Weights of a small image embedding model.
Model: arch wide_resnet, activation mish, depths [2, 4, 2].
Training: normuon at rate 0.0033, 40000 steps, batches of 128.
Data: trained on microscope photos of single blood and bone marrow cells, 97085 training examples.
Rows from block 5 of a small image embedding model, named by matrix and row number. Rows with one number belong to one channel. Each number is 128 + 32 x the weight over its row's rms, rounded and kept within 0 to 255. All counts start at 0. Numbers have three digits each. After the name is the row's rms in percent of the matrix's.
After each channel's rows are labels from the 100 images, of 14976, where the channel reaches its highest value: "responds to" is what is common among them. Only what is clearly more common there than usual is listed. The data: microscope photos of single blood and bone marrow cells. In brackets: how many of the 100.
# convs0: first 3x3 conv (model.blocks.5.convs.0.weight, 224x224x3x3, each kernel summed), inputs 0-111
# convs1: second 3x3 conv (model.blocks.5.convs.1.weight, 224x224x3x3, transposed, each kernel summed), outputs 0-111

convs0.219 085:154152123100090129117128109212137106099143110114110122067111128110059123102085118101089162179162117189166092112083055111151105128133127111117138159079092130113088129066118097120115162166153116166178101242125133107170154099161197108151103062075099103138133129115118182035089145126135126060069149186130107153136131124162152106083112150114
convs1.219 104:153130085151132123120130157121044136113149119123166111129129119189099112116139190130158095143071150118158141080111151123116130137154117146170034129081141095103114129189139118129096132076120149122055183134133148109150068161125100136166180115093161148144128123167129128148145041150150137131055112094125112085125128032127168154125103106165
responds to: smear: peripheral blood (100)

convs0.42 089:126112110159143125110150086127125110144117110125125114130145109135118105147128114117174101064124123160101118109090099141105129093109083103158095081137095126162136133102189148117119167197094116097104117151048124103128109106112124139174124090107096123110141055114123109142127080151097132138163158118119121137137121090173116125134159183137
convs1.42 056:180134183109125101156122110161180213109189129082145143137157050108119188112131120108187112143070091177132160141128174117087138120118139141102096209061184139064105103082129129173112114192126150128092133152120129177151145130088135133122124142152167118134122115115115069130157167173102124108154160105105102142162104102151082130097144121163
responds to: smear: peripheral blood (44); cell type: lymphocyte (37)

convs0.78 096:112132127176137174130164083107093113205159076138126089211186144125125111063063127147148071094099144130110164058145085111137092106142129100076163121090094107102144167116140094118178154154148145089162107132155113163079126116135096094067150160154090135160088138120105131130126058080128114181141107115102139163092115068178101127098088141136
convs1.78 062:148184113133152107121125124142125182105114179154136163053165152120077132187144104131134127147142176145139166170118129160148083161148121120162133154085192154160152122158177149165168152137102165141123181154130163148175143135155134086165120152134123143130157103147165197122158125132072131104146179133080128103162144115198119117139145123115
responds to: cell type: erythroblast (43)

convs0.10 098:098196117104112138148148159108106115078147105090116109161024119168086133124160168138085225105092153154156121154185122133166107156160111130115197155115118120109110115178151152144116099081059141156143093141151095118145182128118124092109100143189095114096190091110099169117125145124155111146164154155143156128098179156123078118146164090099
convs1.10 141:065118124121165125132152120095113161147153169135099121096099069160153147119100149078093088125136109113132160159078116099152120165112179155156123113184088112194145128127096156139174154110121089078124097071057174129079179049161107149134161187098118156080167134146171149129113096110158159098132145111153071105148124133152080111069122109150
responds to: smear: peripheral blood (100); cell type: segmented neutrophil (42)

convs0.132 089:083190146121096130121115100098155181092134171129113148088126130108142124140130108087059138125126158191143091121120155113144148107081096125118124105158147136104132128070186138155119135092021127094106152162097138107126128087146174045079124132154110127099098067131156168108126094121166138102178145110112140166141082175141148133138173094094
convs1.132 106:159095152153119128094129154074127119132140172126122081145102122150104115118114161185126150086109123100104164098135099139082102173119219103125079183102131110150062093223114122126101127119147166139150148101179069037158175185085130094097088096079113123117175150088116080072123159143115078123137139085148122084135131121121171145104167167181
responds to: smear: peripheral blood (100)

convs0.185 104:114129130119055141114054122121149088120137127126124146151102113140055158102100155081118145122092153116129050064116094133107146161117130113131111077080110125109048108175094159170122146113097127144103131118106129054158102111112169125133076079091103117110188129103129107095100133085142120089083148112122127068128115056123108115132082142107
convs1.185 109:177143078143146135138081153076154192122178132113110089087111142122105104119142111119184105105113152132109148144181098140111064097179088112150073130179071124159095101141169162094135169172121122151151089118105103135136117206099073144149132136108181076127084147161163076149122088184045166134140117121094055148101104110151151095072157131137
responds to: smear: peripheral blood (100)

convs0.194 111:114110112091150143151130156082097111107148131154133131125141165134115182177086133127143194105099091126143106184171164160134132159115110099113148120124123086159074137183090181159132120083085077121138246133151084087180183139091167133081129071153124109123083125115149140083103147106148168118139155107130108148112180094156121149086135096109
convs1.194 151:151178084128140098133126173135123087155097078141121121165152106122104171103092105066075091118182130138135112151119162098192146150102128143133141102127052189211169153102087118123139115127164132154113115101109133094087154177155147110132184122129069154128156109155141085156120068174162099142180097128129141112131163083101102146105163172163
responds to: smear: peripheral blood (100)

convs0.28 089:121149154113115114135081119112170145100120132119136061129091167127040145071092144135115155115156109244120063171145101118108148113092166086143093141094180120145059097218145109115127156182092130177087173096024146123099130107090127100121128095100135092062145156130126132117079136070130123091115137180149137104091134153089079094104142155128
convs1.28 090:157129102120062142124177141160120147117135083132126093145130104100147101113100159091154118115073099115128069120155093100151091155118114128122101122113087148129137095132118124104093103130145117124142017051144083065105139189098126149155130097153104120131071077119155119128127135110100143125143176122087124116160115076099133116072112127101
responds to: smear: peripheral blood (100)

convs0.146 091:113142118146086101156075112105160176112132081114126122101129142146129149077150105081043138158096159122120128066088127131226162156104048146138169137112133134071121187149140130130132107178055110116086101106106182122098116099147154129130084113114103090125164068100119146153119119107120097090153159140116156166128078154118124119126126137108
convs1.146 108:150115200136143164101182117086113162094147200131127158097125101113089171132068126113147097082114156090085121109160178119113127116116172100116134102104089141149089181104137142178142137124100138144202100167134103098138128130132104133155118070151120121122132121112097152095127155156073139135185142101179187164115095108157150167173103145158
responds to: smear: peripheral blood (100); cell type: segmented neutrophil (47)

convs0.154 095:111150127111119134120113112100146182159137099118132102111097127117096105092136141077121137112086174169131108091088104161141053120081134103115130183132118093156076137182159117164140126162143133062073100067132100138152083121131148108135074093147131075115102026092117184122110115089143146105114137182126116155105050127185128107119124096092
convs1.154 113:148155125064114159207144147144134141105061143125109150087128162119112091163113111124139156112129173105106118098148139113161135132093184116113095126111105143198170105159115085110098127121099174172184154140156116135089077159144103122167081070111130095145114137093080180197146116076132141155124165162164136117155160081124087171144096119117
responds to: smear: peripheral blood (100)

convs0.24 090:067112104120138182088123112070110129129101161041143151155058106130087115128100108120145113072155157059148147121094111124108112105129183104081107081092120152122114159078158139109106121076113153068170127073102108141020102114133127118087142077135154084141130097157104141133120069087142106102094112120130124089078141098136067140114088099118
convs1.24 071:177168096160187125188131077158134119115085140167170122151131167126150098136136166176129119124153135201162156119087150143149092134167107170141164201143115168147144145112139099135093169163153115145135167158126116141185144124150099134171103151127177117135146138228158213165159133173142134148121153179129114158128132118157126141166126153102
responds to: cell type: erythroblast (40)

convs0.4 085:088053121124077097104097096060172063132148126109099105152160174155128088108148097056144101134134110163116098170145071139113137104153038083084129144120111124183118103140119088131140125163090152113079074097190110089138135117129145098126127031171141187137148142119096140109115107108145101111155111128145111093126173118136126154173131132135
convs1.4 111:139144158150159174178134168105087145116146122148151118142162126149116175093061133133112111122147148103151108112167178079166119135159123138143087137078116173104124128147133166158121122087212099162139131154112110124194110152122183170128114146148169119170085098179150165136049101140144132112117197081106146141202129074132178103127111114104
responds to: smear: peripheral blood (75)

convs0.29 096:102126174089058123109156082120119143183113082140106128092162135129123094157084107160067052065148092076129110133143163149106130197097088137119111158117075156092114119080134076117100112150139113136093070159144129130030118089108091104100083152133104086103157111101118090106123095116108086130123108116130075112111101088143130142125123123138
convs1.29 088:100175126175105122132170126070155163134114120157150160143177136133101094141170142147119131200109126133152230187149125133168205104137150098140178103099145120160138109120160144131128160127163127082183171129096139078177151121160126174108189132172183128133126137159138110101067164120121108151138142116156147124137148140134099112076178159146
responds to: cell type: erythroblast (34)

convs0.25 083:141114112080088190117078148142104161138145062099106091191136134141083094161071114132139104087096138201126039214151111136139164128129117094073077104095107097129090167137136096131137143122131095137087073105087103110121126126085154103168115069060097141122076134095101130105100141120135111095156154072125112136128118104142111109097165065114
convs1.25 094:102098119096095156140132146177137113111124125162140112130172112159101077115104106153130132086071100098123078086133156107161166120118123099110201148097088120104094109163151117108102134105100077165136128112120148092106161118128150079156140018134146112114157129156124092139135136117061075099129101131096152119143123081131127092046159143160
responds to: smear: peripheral blood (100); cell type: segmented neutrophil (47)

convs0.50 095:116154115103078089140046098116141184117118115089095109093063192163084096056150141116150122136118096125147076094098134121137138105126181144126125130122127102107002125124155130142096075134119156119158101180180119088114140100109123135072148090143106132105130091098081194105088157136141117079117143144109149071090143112176139108186105145082
convs1.50 090:148101108125111164084156104104088124108084144121144175108132097067134149174109096197111133141122105134145113148146047115095072195113165061163137176138128089202128156183047098062112169120098147150130096101097132135141131161171174138158161145112153127119127115168106127141146102164058202152083181122106149130117100131129163128067123149150
responds to: smear: peripheral blood (100)

convs0.36 120:140025139110120154153079161114101165149088150142161107119132119122099076096085097122176080145154057134127088209191118122088112149181135104171133094066111122171107122102154080105104137176139119141120142068118139105089141152139097110136109100144152131131156153154127130177123154186116126130215092139108075116109117098115122157080122160169
convs1.36 105:129092124092148088155166126143128088159169138146128144178124074148142148085129154078081151082112121140074131116098096095138167132124153071111193078137020098138116137091084121155111165100127059099098078123114094085124166081138135102109154098111123114127100138114099085095041159099144109083102120114117172103130133060095143071105127154101
responds to: smear: peripheral blood (100)

convs0.61 098:117127096091103125128120143150092129138119120158115159127079113080115106149138078120031089140131077078148122146077111105106104142100118164145097055099118141094125087155100124091123108063105086081095163047113120093165114155068107105075141126087093069087134109114150102162132112116122070068072080093145076158123057183100137137152104085146
convs1.61 061:133200080136191166188124137107147117127115159131121151137181173187141116143154138164124119176148117176115185151100168161143109098192133117131145144136127194129154152128126076172098147142096171099126135159158111140119163118135167114134146155162174213149191110169135199149179147161188076134155151123149144116156151129136116170162112113095
responds to: cell type: lymphocyte (35)

convs0.122 089:129106142091104123086127129144142201125138082105102166120140137092083133101125109101158097073132174133140071147126088152095132076150094132113119108107171128063074125105149122122129059173103131131103084147114150125103083134126158095200106081128095055172112095172112137121093179072126134137076134109132135142103106135115045135119155135121
convs1.122 083:183144141190161149104143152101144169143135103120157130145129139087135123118142095148137107121123152074156202105105129105120103184166120125140103101148094095172131149168159128114099125130106081145142140107128163121163161123111099132129085101137126083122096112122154165140235077126081121141139105140101103169184088137154164126118118096133
responds to: smear: peripheral blood (99); cell type: segmented neutrophil (41)

convs0.83 107:089204106124169077148167070089132108129142102124095128126081157138122125075069115119110107124115136123116181102140147142163126123136116106088146116067121111150160131165121106132131102153123096122076145181147103122105065104132148141093089159102176124144121161151113169117088128156121129128119144115129136127098087072120078134069155128088
convs1.83 095:062122145128142123104113113070158106176105182169146166179167146146089125122093174117133106174109128148126138083112169135149109170132157129125130111135134146192123163102081134118129152066126172170134191063082144144162089141214133153159063087134101150147118172128104157098148087131197145122121089114117170173145122127115080092113159076138
responds to: smear: peripheral blood (100); cell type: segmented neutrophil (40)

convs0.7 117:128137118115110117122076118170105158098129117158148173125127148143100113170077128172124023049127139106113114128123114093097145116098053128133126117103083145121179138116114087125109167163115107142066054156138085134099161174133058097111142128110125117153114135100108119111121117117153137123084130122111068083089086090155122111075105140148
convs1.7 122:121174126126121107091101133097126147182137152138119164107143147156126172137117129211140139209124118174121201163103102143153199127110137128114183153085217197166148091114158132130136147142103217091152184041057147114154123125159134117114164147120106102108078145132160131157065123106046140187125118134119113133138103121161100172095157161091
responds to: cell type: erythroblast (33)

convs0.67 092:114103166081099096155106076135155084135116139115089165173174150068097104059139076097082140189158171170107102101126127096160159126175093169074147077134134147139124114183158123132126150144104160161135105137144122143111153094165174163110109081131107116093164094120098136114140153132110149099148144121129107134146092188124100110128166166097
convs1.67 117:131126181135128104072175132142072146097114130155087142131142131155110147087119155156128115076106118080153101075093113099127163126133181161146097135061149098159091185137138123155119108105093098162151107110131074105151143130165150098080156074142119089125127177075148120084144114115107148149124138086170178160131094057153164129120102146163
responds to: smear: peripheral blood (100)

convs0.173 103:129133082169119113123107129195135185134117070087161117126067143090155101134175104190091111113080085121126132095046081120067123147075083110131086130158104109157084163132137140109118085094096111132173107135222115059162063100104166141117133106107147182088161181124092139117172138083152165149090143159142114058112144125171155141126183142119
convs1.173 058:136093138101148084186165067119108107105154140106163124125127113128102125100134141134103104108146121161114165096180162163124099095104176157130141155057118070091120147160091158182132146100162112145106126113140108120120205093109134079167157133155168147140177162138154121140146144234155146121117132096117111143145123070123060136182063121091
responds to: smear: peripheral blood (100); cell type: myeloblast (27)

convs0.134 086:125192165121124149154151152147138068114192156093108142143107126178126105102098125121185149167113133200120116133099097163159158093106101088116197151101092155104113124134158174157154097122126109136148093126164165095104137115136097103118144070090102158101151154135084214096081150119166143138129169154155101175125135108160143126077087154128
convs1.134 167:132140096108131094152152173157135178126116141096137122183062121171124167135111158137165168040072141062080176189110091129127117094151099096182115158080126083135117107061118122143107144098137076081090100132137111111122215112089080182084115103129113121150142104162127157151132120109150098116077085117108122171127198087116131128073165144111
responds to: smear: peripheral blood (100)

convs0.175 109:113165130105148090140085107087161149107140117167108104092155166138089189121097131074138188157109153160119108095175139141115107109110129087073076126096124109139132121119181160125125075166169094091162133204137135102152124130133106121182049098085095131151107113086065135104072157097148139068098152080134143157118086105126112121086144092135
convs1.175 115:136117169101159091164114108133179184137162092149143156179126182103093122186136176173142085109166099138151098113132184104137122125136148124151116139172130144183130132113141098085096155138159104200121144129083110064161167125108155152154216160109166139104115099143164102106157149137109118167144081116103093140146097160070162174147127155114
responds to: smear: peripheral blood (100); cell type: segmented neutrophil (45)

convs0.121 087:083122159074119111095117144152103125080121180133125191150121108116134155199083107066090129135120037128117115153063123096153116134134127137128100116131075102133174102091076142109124142054110103142093067126098120137154154096115132129062127086079129073180172057137107120126125091168147077129084114097158115184111105111137149095097116116078
convs1.121 069:111207105088202132129115113116182049121138140187112177136136119078134069124141163140165137183147150116174165098128186094141133112131078110098127097097197196109124141071208134195114144164135113119174177125171140170145122134063143149113102160192122191088127120157104156134143147137142161180102131147088159179131169116150142149164141165137
responds to: smear: peripheral blood (55)

convs0.192 093:151151133106133116119135126077139152198118106124136117175152109114101071087148086106121021084162145103125140091156085110173078136143162094131168165089161126125223079058087124135126154142176107166120175119194116143126109089139127129062128179132144108100139149113164151135144097132112166083134195145099098112106111135128135112093151179134
convs1.192 046:129168106126155121147138054148094124106148106144139151110194164124092155157146149077125210180132138213134173171182135183152092104140095123103105174130188122118088179127107118202095161124119198137144168179157129146160129096117140108150180124149136179181140156145123207122128129136183132084154160119166121142165130133177106106134070102145
responds to: cell type: erythroblast (51)

convs0.169 111:108141122102059170131094165113109198153107171083135136121147149135060145067084114114088129159057134081128089162159116101104113131170157075207129149075067118138112154138152115119110146144158108164171078145126125067152147123120157125104117099092105166139125156128124140117049104112114111123169165126121096100107116098150171124072135207108
convs1.169 101:156133116073069136125095126121135156122075147105090102156104067115085146159094154095132125114125104104091121145134100092097136088148147077071112064110075102120106150146086139107167113127124098171095105116092114129099125138134149144176096098106085158131112126137117044138098165111068159133073109141086073096141106085037109148070131139149
responds to: smear: peripheral blood (100)

convs0.170 100:156139124069092058145099137104108126142147113128112165079147109116150130208075106170170161119139118101108136134101132092146127133096172156105068116105132157118127094177125140089096083133092102135126122120033137084066149111146167089118125058102122123122097102118058099176122112132088160188077170126150154111099064077142115109108119155117
convs1.170 070:103154138130120102130125177176168174091168098135174147114116147099147124114191126128197123133165114199129153155144157126076107144169079084165123152068125208103116121069144113139143144161166160129104137134140125148133134181122069149142167158143143132074104139136126073089105155178126093174130088211082091116139113143147148193074173136124
responds to: smear: peripheral blood (56)

convs0.195 100:079144106147167174166115127109146132163104098135116120092136150122140148121131131060126130127105086120115127149147120127166145086151141096152114107138142070188099193137120113156119141152093091136175160139240143121117162099126223078120164144122120102169093132132088113159105133148119121103129137168092119192107090123118145160166135168077
convs1.195 054:161118076127083080109112069185086119105139150087102049160163083155126122105095169119104129141098143255094105099154160118093101108105115099137130155082113135061144151062099116126080107102062149095137132133147095141130167114115116172103089101140163133168150101103088099103106098116167140115092141126185077109093137138132164111119077089113
responds to: smear: peripheral blood (95); cell type: lymphocyte (45); cell type: myeloblast (28)

convs0.137 107:113128155117112100101120183126127087041096109140146091094070133136076119110134146155117125121085104162095135120024071090193109151168083141091114110085067149133166109134091119162094132146069172140136075086132116118119132143117160120096117084130152103095121082072125131167122140130128111120133155101113102112115102110131129127135134139117
convs1.137 072:102134139125174099103140132113094117137151142135109130115192115146170116107125160159127161135150091191102155180105137179182159157125184089132158140113175159106176147125120115188131137098142097115164124163120152208111125089157118124170165155127137186177171148176170091135085127168166112176136154208129171149139166086131093098086132154133
responds to: smear: peripheral blood (100)

convs0.6 113:124039170088100117152104189104096204121088122096174121139107068129078027092080096126161058122112148132115110110173102133081127151148098085126165133107094102126145095098118061110103072122174122134137139128162144094154131076130128134124125108133107155124138117099141136153082128193114143143168161109102074131107185075130132111130121135150
convs1.6 110:174105129124121116114093124186133093149120136145108098122139087146146154119062148062095134111087130157100092119128110091149132138118126085116156058103034095104118173101171128149161144084179082136087076081128124109068132145142135107128117102071110114107114135145116081123035173124154149075140067167077175137107103092106131097103108132075
responds to: smear: peripheral blood (100); cell type: myeloblast (37)

convs0.88 089:141159108060095098148113147131150098142135143117108119111133101126117168107085129147076167126102113055121115122134155126168101135114130092082158041129106113121094066116120118133149094088117145142091199210106157119104099083149142127078125132126159090106141158119168122140069105181126119107193172125138114168124117142141105111103159124146
convs1.88 096:074165147111100109178140115176147120124137095124084117150073180176103146153096170102155118136127073141113137132113182152106071131128091103149178123059135132160174156158044137125159134121137128106135180114163097090175116105110150103107111079090125157128078151093103158080148133066126056090152132146118116190122173105149154120134130069084
responds to: smear: peripheral blood (100)

convs0.220 105:107133145135077184126109149143104134103151101114118150075116119120109121134129140121153164086081077119151079144135160166134147115134088068104109123103088163124092114147115131164122145101081073100079105050090126063111226103113101104107161075158100091114106106164101198076089101086153115095091156085197107055118145113141136153129144126079
convs1.220 079:131133111104095110118104107093137166159071145127173115084154193134050163101110117157138120153103153075137116110169198116122114134163175110144132156116088119168142157117157114105154096115139100127064169120135119147169079161188187105147104083150148107097114170150194111136079127120127145156127033087079053194155155079069113111084157169107
responds to: smear: peripheral blood (100)

convs0.35 084:038133105135119083137123131113127153087148124077128146150070084137131136212110073078063122144092127076094117123034119142086072170125095124166140078112091136158138082163150124112110111192147136123088150075113170081163108101114143140042068122110079161111067094127113136127120119102111142108153126198137139082169162104173148124159145104119
convs1.35 053:236130095109137088141092103189152143096195155110171134169098179068119114115134152134119143089151128196143133113155162133135092113144146116130154202104182155087168206087103102103139138112159177150161053113116133128111131125119105105212163127154153171124135117185138139172142123181191157122117125147113127142125126119155125123150127163099
responds to: smear: peripheral blood (45)

convs0.111 105:095153134106106138100116122097131094106141178103121139106113133146179158131114140111077180123118149177103098077120175136065146164145144116048073102126121138137139054064110154138115139164127114100099124062044179129067154133153127093098104123098104145167137117129137114109038158094144154136077146126163118131097078149138103095087125132130
convs1.111 071:136133175169125128154169107163154166182123121180151150172150192071081181116126110171141104166139170146100122083178130094086129118132159178137042178112126154178161104127126087173134152150183153154129177029124134077099176130112141117070131125103136169126134123115102153102174087118160116159174103133124120116130190170156131177069116094100
responds to: smear: peripheral blood (97)

convs0.178 074:157195118120105114137139167171148135054168100080199119137125119120164132100135128134168096091116143100133131097192134129109135141131065134152094095109114125111143121121106110183131121153149083096127107131160125089176153149126087130150155079138156159157169151139077136147094134224163056129105135176165099078097127111165197124112155091135
convs1.178 150:121126102143086102145095112095099174076179117130114113139063128173070159158126156137146207128084134126141110142075078187130134164118135122140109175101094125108045092199134170095092143162073141074082159151134125077177147169085117149151130139142148121086093118147091117086156103103140100114048143101118107121107150119096165132122153133070
responds to: smear: peripheral blood (100)

convs0.38 094:087153114100108079175141085093179105028151129049152093101051171146104100070145100119127143119062113184112065146167095124114144184131101116122169129109101112135085188149198129113129148150052133119114151154050122146089104062121157113098132133165139103122105128162135147152104115177131126108213126089135160128087088136152138125147129095131
convs1.38 096:118118153047109132098134159141171124144101149173121174103166076129111133106054168131100108079099104170104079118109122100194111100169168112108186075122101139166134169168133114102106152102076168129174062107127105102089158113122114189157166128098143136133183180116132103188089124158109113150092161110113155173135121143101136093094141179115
responds to: smear: peripheral blood (100)

convs0.92 108:130155142104098067078068110112097060156153126116122117143106150127103125138082126141108079077142128199116122097125135137085134117117107099120144123085128121062129105119127134136137187160070120114085071129163095117098135141086078165058135151130068134116134181068161094069161135112109146077125085139128077097091101107137119102099067146101
convs1.92 107:124167105140148134110125116051165179181150143160130195108186171123155130116135103197116122193113150159138169167144120174152143111136162128131184122083180168200177098109160136155115156140123171099138181092069179097150151128174164148085145149120144099145130129153155129177070127124067165180118132091110157145174110154157150133070144160127
responds to: cell type: erythroblast (54)