From a checkpoint of a small image embedding model.
Training: normuon at rate 0.0033, 40000 steps, batches of 128, held-out accuracy 100%.
Data: 97085 training examples, 52.7 epochs.
Rows from block 3 of a small image embedding model, named by matrix and row number. Rows with one number belong to one channel. Each number is 128 + 32 x the weight over its row's rms, rounded and kept within 0 to 255. All counts start at 0. Numbers have three digits each.
After each channel's rows are labels from the 100 images, of 14976, where the channel reaches its highest value: "strongest on" is what is common among them; "colour at peak" is the nearest of a few named colours to the mean colour under the peak. Only what is clearly more common there than usual is listed. The data: microscope photos of single blood and bone marrow cells. In brackets: how many of the 100, against the usual share in percent.
# convs0: first 3x3 conv (model.blocks.3.convs.0.weight, 224x224x3x3, each kernel summed), inputs 0-111
# convs1: second 3x3 conv (model.blocks.3.convs.1.weight, 224x224x3x3, transposed, each kernel summed), outputs 0-111

convs0.22:198115081109089111176106151118132155043113110096121171115083149121140138087117161009182171131139149089103049131113130104125097154127137092085163067127109081103153100137129151162132113149153172099089106111136131171125149109131171146119121166106080123114117109073137195140062092121125164049085211119073121106146091188178089083137111129113
convs1.22:153111109183138118073083132063145115140086150119080093158105099149122196110161231192153185171133119110125145105125118095118093157093118158100088126121225097150097125150142190098142142145135142147151131157112119120151089173133107117101055199142125162121130134179091094138105146113056158171134154064113145172102131129114170108127168121114
strongest on: smear: peripheral blood (100 vs 16.2); cell type: segmented neutrophil (86 vs 20)
colour at peak: white (54 vs 24.2)

convs0.181:138116122131131111142090123153115126154168112152126054110095152089082172099109147117084191073136073168168132144130089135130128138124149137120112091106030107154102132134119149152165128121176141165145045134113129148157156169104181151120133115155136118040088158135138151160156130076143145118141106143118142138103115105194102122132118152136
convs1.181:130132128121113117123143117153130100138161169128094090108126097063160048144096075142175102146173158106147111136050132109096158077123098121112128135121173129117096151070104085073128142154151138161125091126104153158133113106124052148156072133103149094130164084097133184099076088143159132127105151150145147089126134105182111086132102126108
strongest on: cell type: segmented neutrophil (45 vs 20)
colour at peak: blue (42 vs 10.4)

convs0.51:132099118176118134137100098100124133206236104130148088122137160096125121163048124108142058147135170134219139116134108151139115087130200118053126129095143181116149086168122126134160132114179116113154125117183114115126090099144116111129131142135145109121152120189184176150082135110147160145090141081127109127127145081255119143065125154155
convs1.51:133224134178161155142094135093111139152117120128113136178163109138072163126111115118121197185123184114255169121110138130182097133129135122130132132070167131119158116106209109073194141154095132133146178104130177130137086140212162099066121144128103116082154111141118219138146097149087166134152247093077131133160112085203133107113142122153
strongest on: cell type: erythroblast (39 vs 14.3); cell type: lymphocyte (35 vs 15.3)
colour at peak: black (91 vs 1.6)

convs0.106:105122095081166139072152086107131113070115140119134124162082076123158091148134068107088165110141112090049180089109137153192115138107107149136207092131182116086154119083091152129119113133098126165097102195164142151111091097153162194176066120148088132120125141102142077098154109138120100137165104140142132102127160094074133131141166155159
convs1.106:122084220134131150093164097156118103119109125164151133151141194193132126104152126142155200133144106164120178124126066125143074125109144154122093201140128128121134129133071164127078151140085212114149128162109115157131164108120146113074121186177126130165096118119121136159172109145082132139168140105125123143117173154129149105127085108137
strongest on: smear: peripheral blood (100 vs 16.2); cell type: segmented neutrophil (53 vs 20)
colour at peak: purple (77 vs 19.2)

convs0.168:105049146129122138093074137078142102133118117083126149143120077140091141160072062103124145122127141080088100071097141191071086152141135133110112095098159131137119107102123159088107106127125096135162132146096121133099147088122106131125120125137096132026124086139154117177138180075168097124153151122081173126155125088121119107130020077168
convs1.168:126166115169106083094121131171116118102107128099152072104125146086135165147180172097090126172112129166197142115093075157141119137108144176112140136165164100192151113177158146108091136157182129132123159079105115135119109114139158089142063153120142156128107106117139255148154129160154150104123067168116083108131129131174129155144160102154
strongest on: cell type: lymphocyte (34 vs 15.3)
colour at peak: black (71 vs 1.6); blue (26 vs 10.4)

convs0.91:117122144091078124077099125148101101193138112156082157113135113115115133153051126074091124147135092147170122133125087218113148112164161085116120097095131121148115116164132083103134122109106102082150115140115080132129108174120111090105114117066176092168135114183075155101074064097184147130093151122142085078124060136149078221049103163088
convs1.91:094138114118197169129147154062099143162041077160119155169088125140074074107089191095116169122102132098230143090128098146186106144134096113137083114116116085140093140169117169141075091085115156090126150108147101113146101153146134090132139147148117111084144092173146240071150135125203157152127120085067121144098094119156098170095168093148
strongest on: cell type: lymphocyte (37 vs 15.3)
colour at peak: black (51 vs 1.6); blue (44 vs 10.4)

convs0.183:104077142157095151150184159079122143115191114139132127077123131097143136148149093113140141105103158160143119122160159173092171172131132132101130141155088098093076128153128112207115141165099117153104135112090102071160150129135145122097129146140111152072129123110136189114115164140155157103108255137161124157113101150193122111109071117128
convs1.183:124179160094087150131098170144134164093070140091126160141111105159120141197112143130146141121078125153112069165173125109169097080131098124164141157129114112188102125056157140097127114071102092166130199147131140097132173072125138131078134090152114081112145144156079132112112112150141160145137108128126080129110153117137134118130156090062
strongest on: smear: peripheral blood (100 vs 16.2); cell type: segmented neutrophil (44 vs 20); cell type: myeloblast (27 vs 1.9)
colour at peak: pink (96 vs 22)

convs0.141:108147136135151099135121148108139125107095109112076104049147124087140118071114102069065130102131147134107123091115106112135146171120140134064153107143149111139149135158136107139100101105107174122152118126121116114137132134143119068142120162087101129062095076073120206152139075075114142032130167078117143118144130092104091099122135132121
convs1.141:160107124161176104063076121206117147089128116097109119128113113106102128231144137109117100151177155127191084060114110123117048194150130110174117149145122110174144113040101109085106073135156104159101096110120140120135114178111164105132108138098133068154103103149073141091134108105080150128143105137132106159135091130112124151117120088099
strongest on: smear: peripheral blood (99 vs 16.2); cell type: segmented neutrophil (43 vs 20)
colour at peak: pink (77 vs 22)

convs0.53:094099151125121132106107106087114141174163132135118102118179180071133108126087100136172054121075104147192064130104143209097136114074184112102146123124054114188105084121131116142117139170069125098135147138110103128090125113129092061128150105148140136074128143167131157080083138100156114130065176111130122143133135076232120153083093112114
convs1.53:113244121141147100102131124103064117169044108119156133180118096122068176095108125114103130138105105109255155114109109103194098146137139102139133121103141135146105118098169114095115114105109123142138188122123141148098062153183181093129084071109097107095151139117135254131135116102112161130137190117076139151122103094198128131144150135101
strongest on: cell type: erythroblast (49 vs 14.3)
colour at peak: black (98 vs 1.6)

convs0.154:097174133153198162142098099128154158087141114135092176153196085165148166128117107082119128151139086094068185147093137159117171118115141157144152134131236095112091121086134128117120092151150121139131131181151150131138072180124157182068131127171109110131151094118078158110129135116098122069144156166150128111103121121139128106135148185125
convs1.154:093111144095155116081170118128083078120066158116163118050120132178133131161171160154142179149131110103122173127088145075173094115126128162127106091148185152146149114102085150169149082144070199152116099086142104133128079134147129090105130173099148085136088129120153087162133122113090101147100111158053197161128090095083150137107118085142
strongest on: smear: peripheral blood (100 vs 16.2); cell type: segmented neutrophil (48 vs 20); cell type: lymphocyte (34 vs 15.3)
colour at peak: purple (89 vs 19.2)

convs0.21:148137173131129119157101096161129115125088069140132108075132158176148080110149132098074175097130095141129136105142060166119128143147121155090138096084128102089136125135138131178122086130074127102110112151027110150110070151113084172128089128082108113115127106130091139083140095090157147130169209175141143105148064111114105071139196164132
convs1.21:115167119124056107139143079126098147159128110145145196147119111114075177190068161133105185112159173100131101147117176072086114110130158085136086122160098132149130158115110118072071149169172110120110145128161148113109126136130075132103171136166127146130126155167144124117113101122063082168155064142102183140122106189099053149103100129096
strongest on: smear: peripheral blood (100 vs 16.2); cell type: segmented neutrophil (42 vs 20)
colour at peak: pink (57 vs 22)

convs0.76:117077109162104117137114140196124128092171172117142158157137163122081149151114163197164180156134137135154157182186091152073159098142108114140149123081150184164150157109133152140126130129132155141163124106101139086155182133135124118087157103158119184153137153220116131121093169097111150159113055147118130172164147121207100167067130134163
convs1.76:128105080107160099152095077096091140126096067125134076090102146056160066089088096126162147117118125141120072108082074178111127099093102121083105136136118168117171126151170069101070143148102114091096097123142091120111089097148091135103105126066132085130090072115128194117140104098115109115103175114159128047112074139219109120142126130185
strongest on: cell type: segmented neutrophil (41 vs 20)
colour at peak: purple (48 vs 19.2)

convs0.89:120229118081123075186133109106112144058113149113117130172091183100122103072159170094110108155083138105149088129108133085170116134079096102073106102130153148193121122131163101149124113110109136123126113116068128103175117136101115108136122110109134134146137108113133102155130100140142138081095172140119135104133125104102126119180175150120
convs1.89:110054107127063112081122145120144192116074060124095077125150111172105150176125199105153137092127177122118084068122158078088064103173093104137074140111145114125107127133171165061133082150131113155092126190116143139145124160145089158110118075132095056096120127101155116108138154132091074169114133085087095089161108115097142111071090090135
strongest on: smear: peripheral blood (91 vs 16.2)
colour at peak: pink (72 vs 22)

convs0.210:115030190106174129145104128132163136161159134147109108108146159119102148133118144161155187108083105169166172099106144179029134147161178143107115105128139099119080121075146132172100103119106091112137112149171153119107143084145205166070131112094151099080124108091085165174159146153193150107150137134156118108087069140148124152172102165129
convs1.210:132167080149113120154070112131129114153144137153134145109116081074166055144111097128133030181103137076152115161068149077103137091122095123112102126171166148134081120103149059114103142150159123130152092163106136129083118115109082151126126143102156143160144123084104139147088122133119146094103168122186104074118129121173132078077073149069
strongest on: cell type: segmented neutrophil (42 vs 20)
colour at peak: black (50 vs 1.6); blue (29 vs 10.4)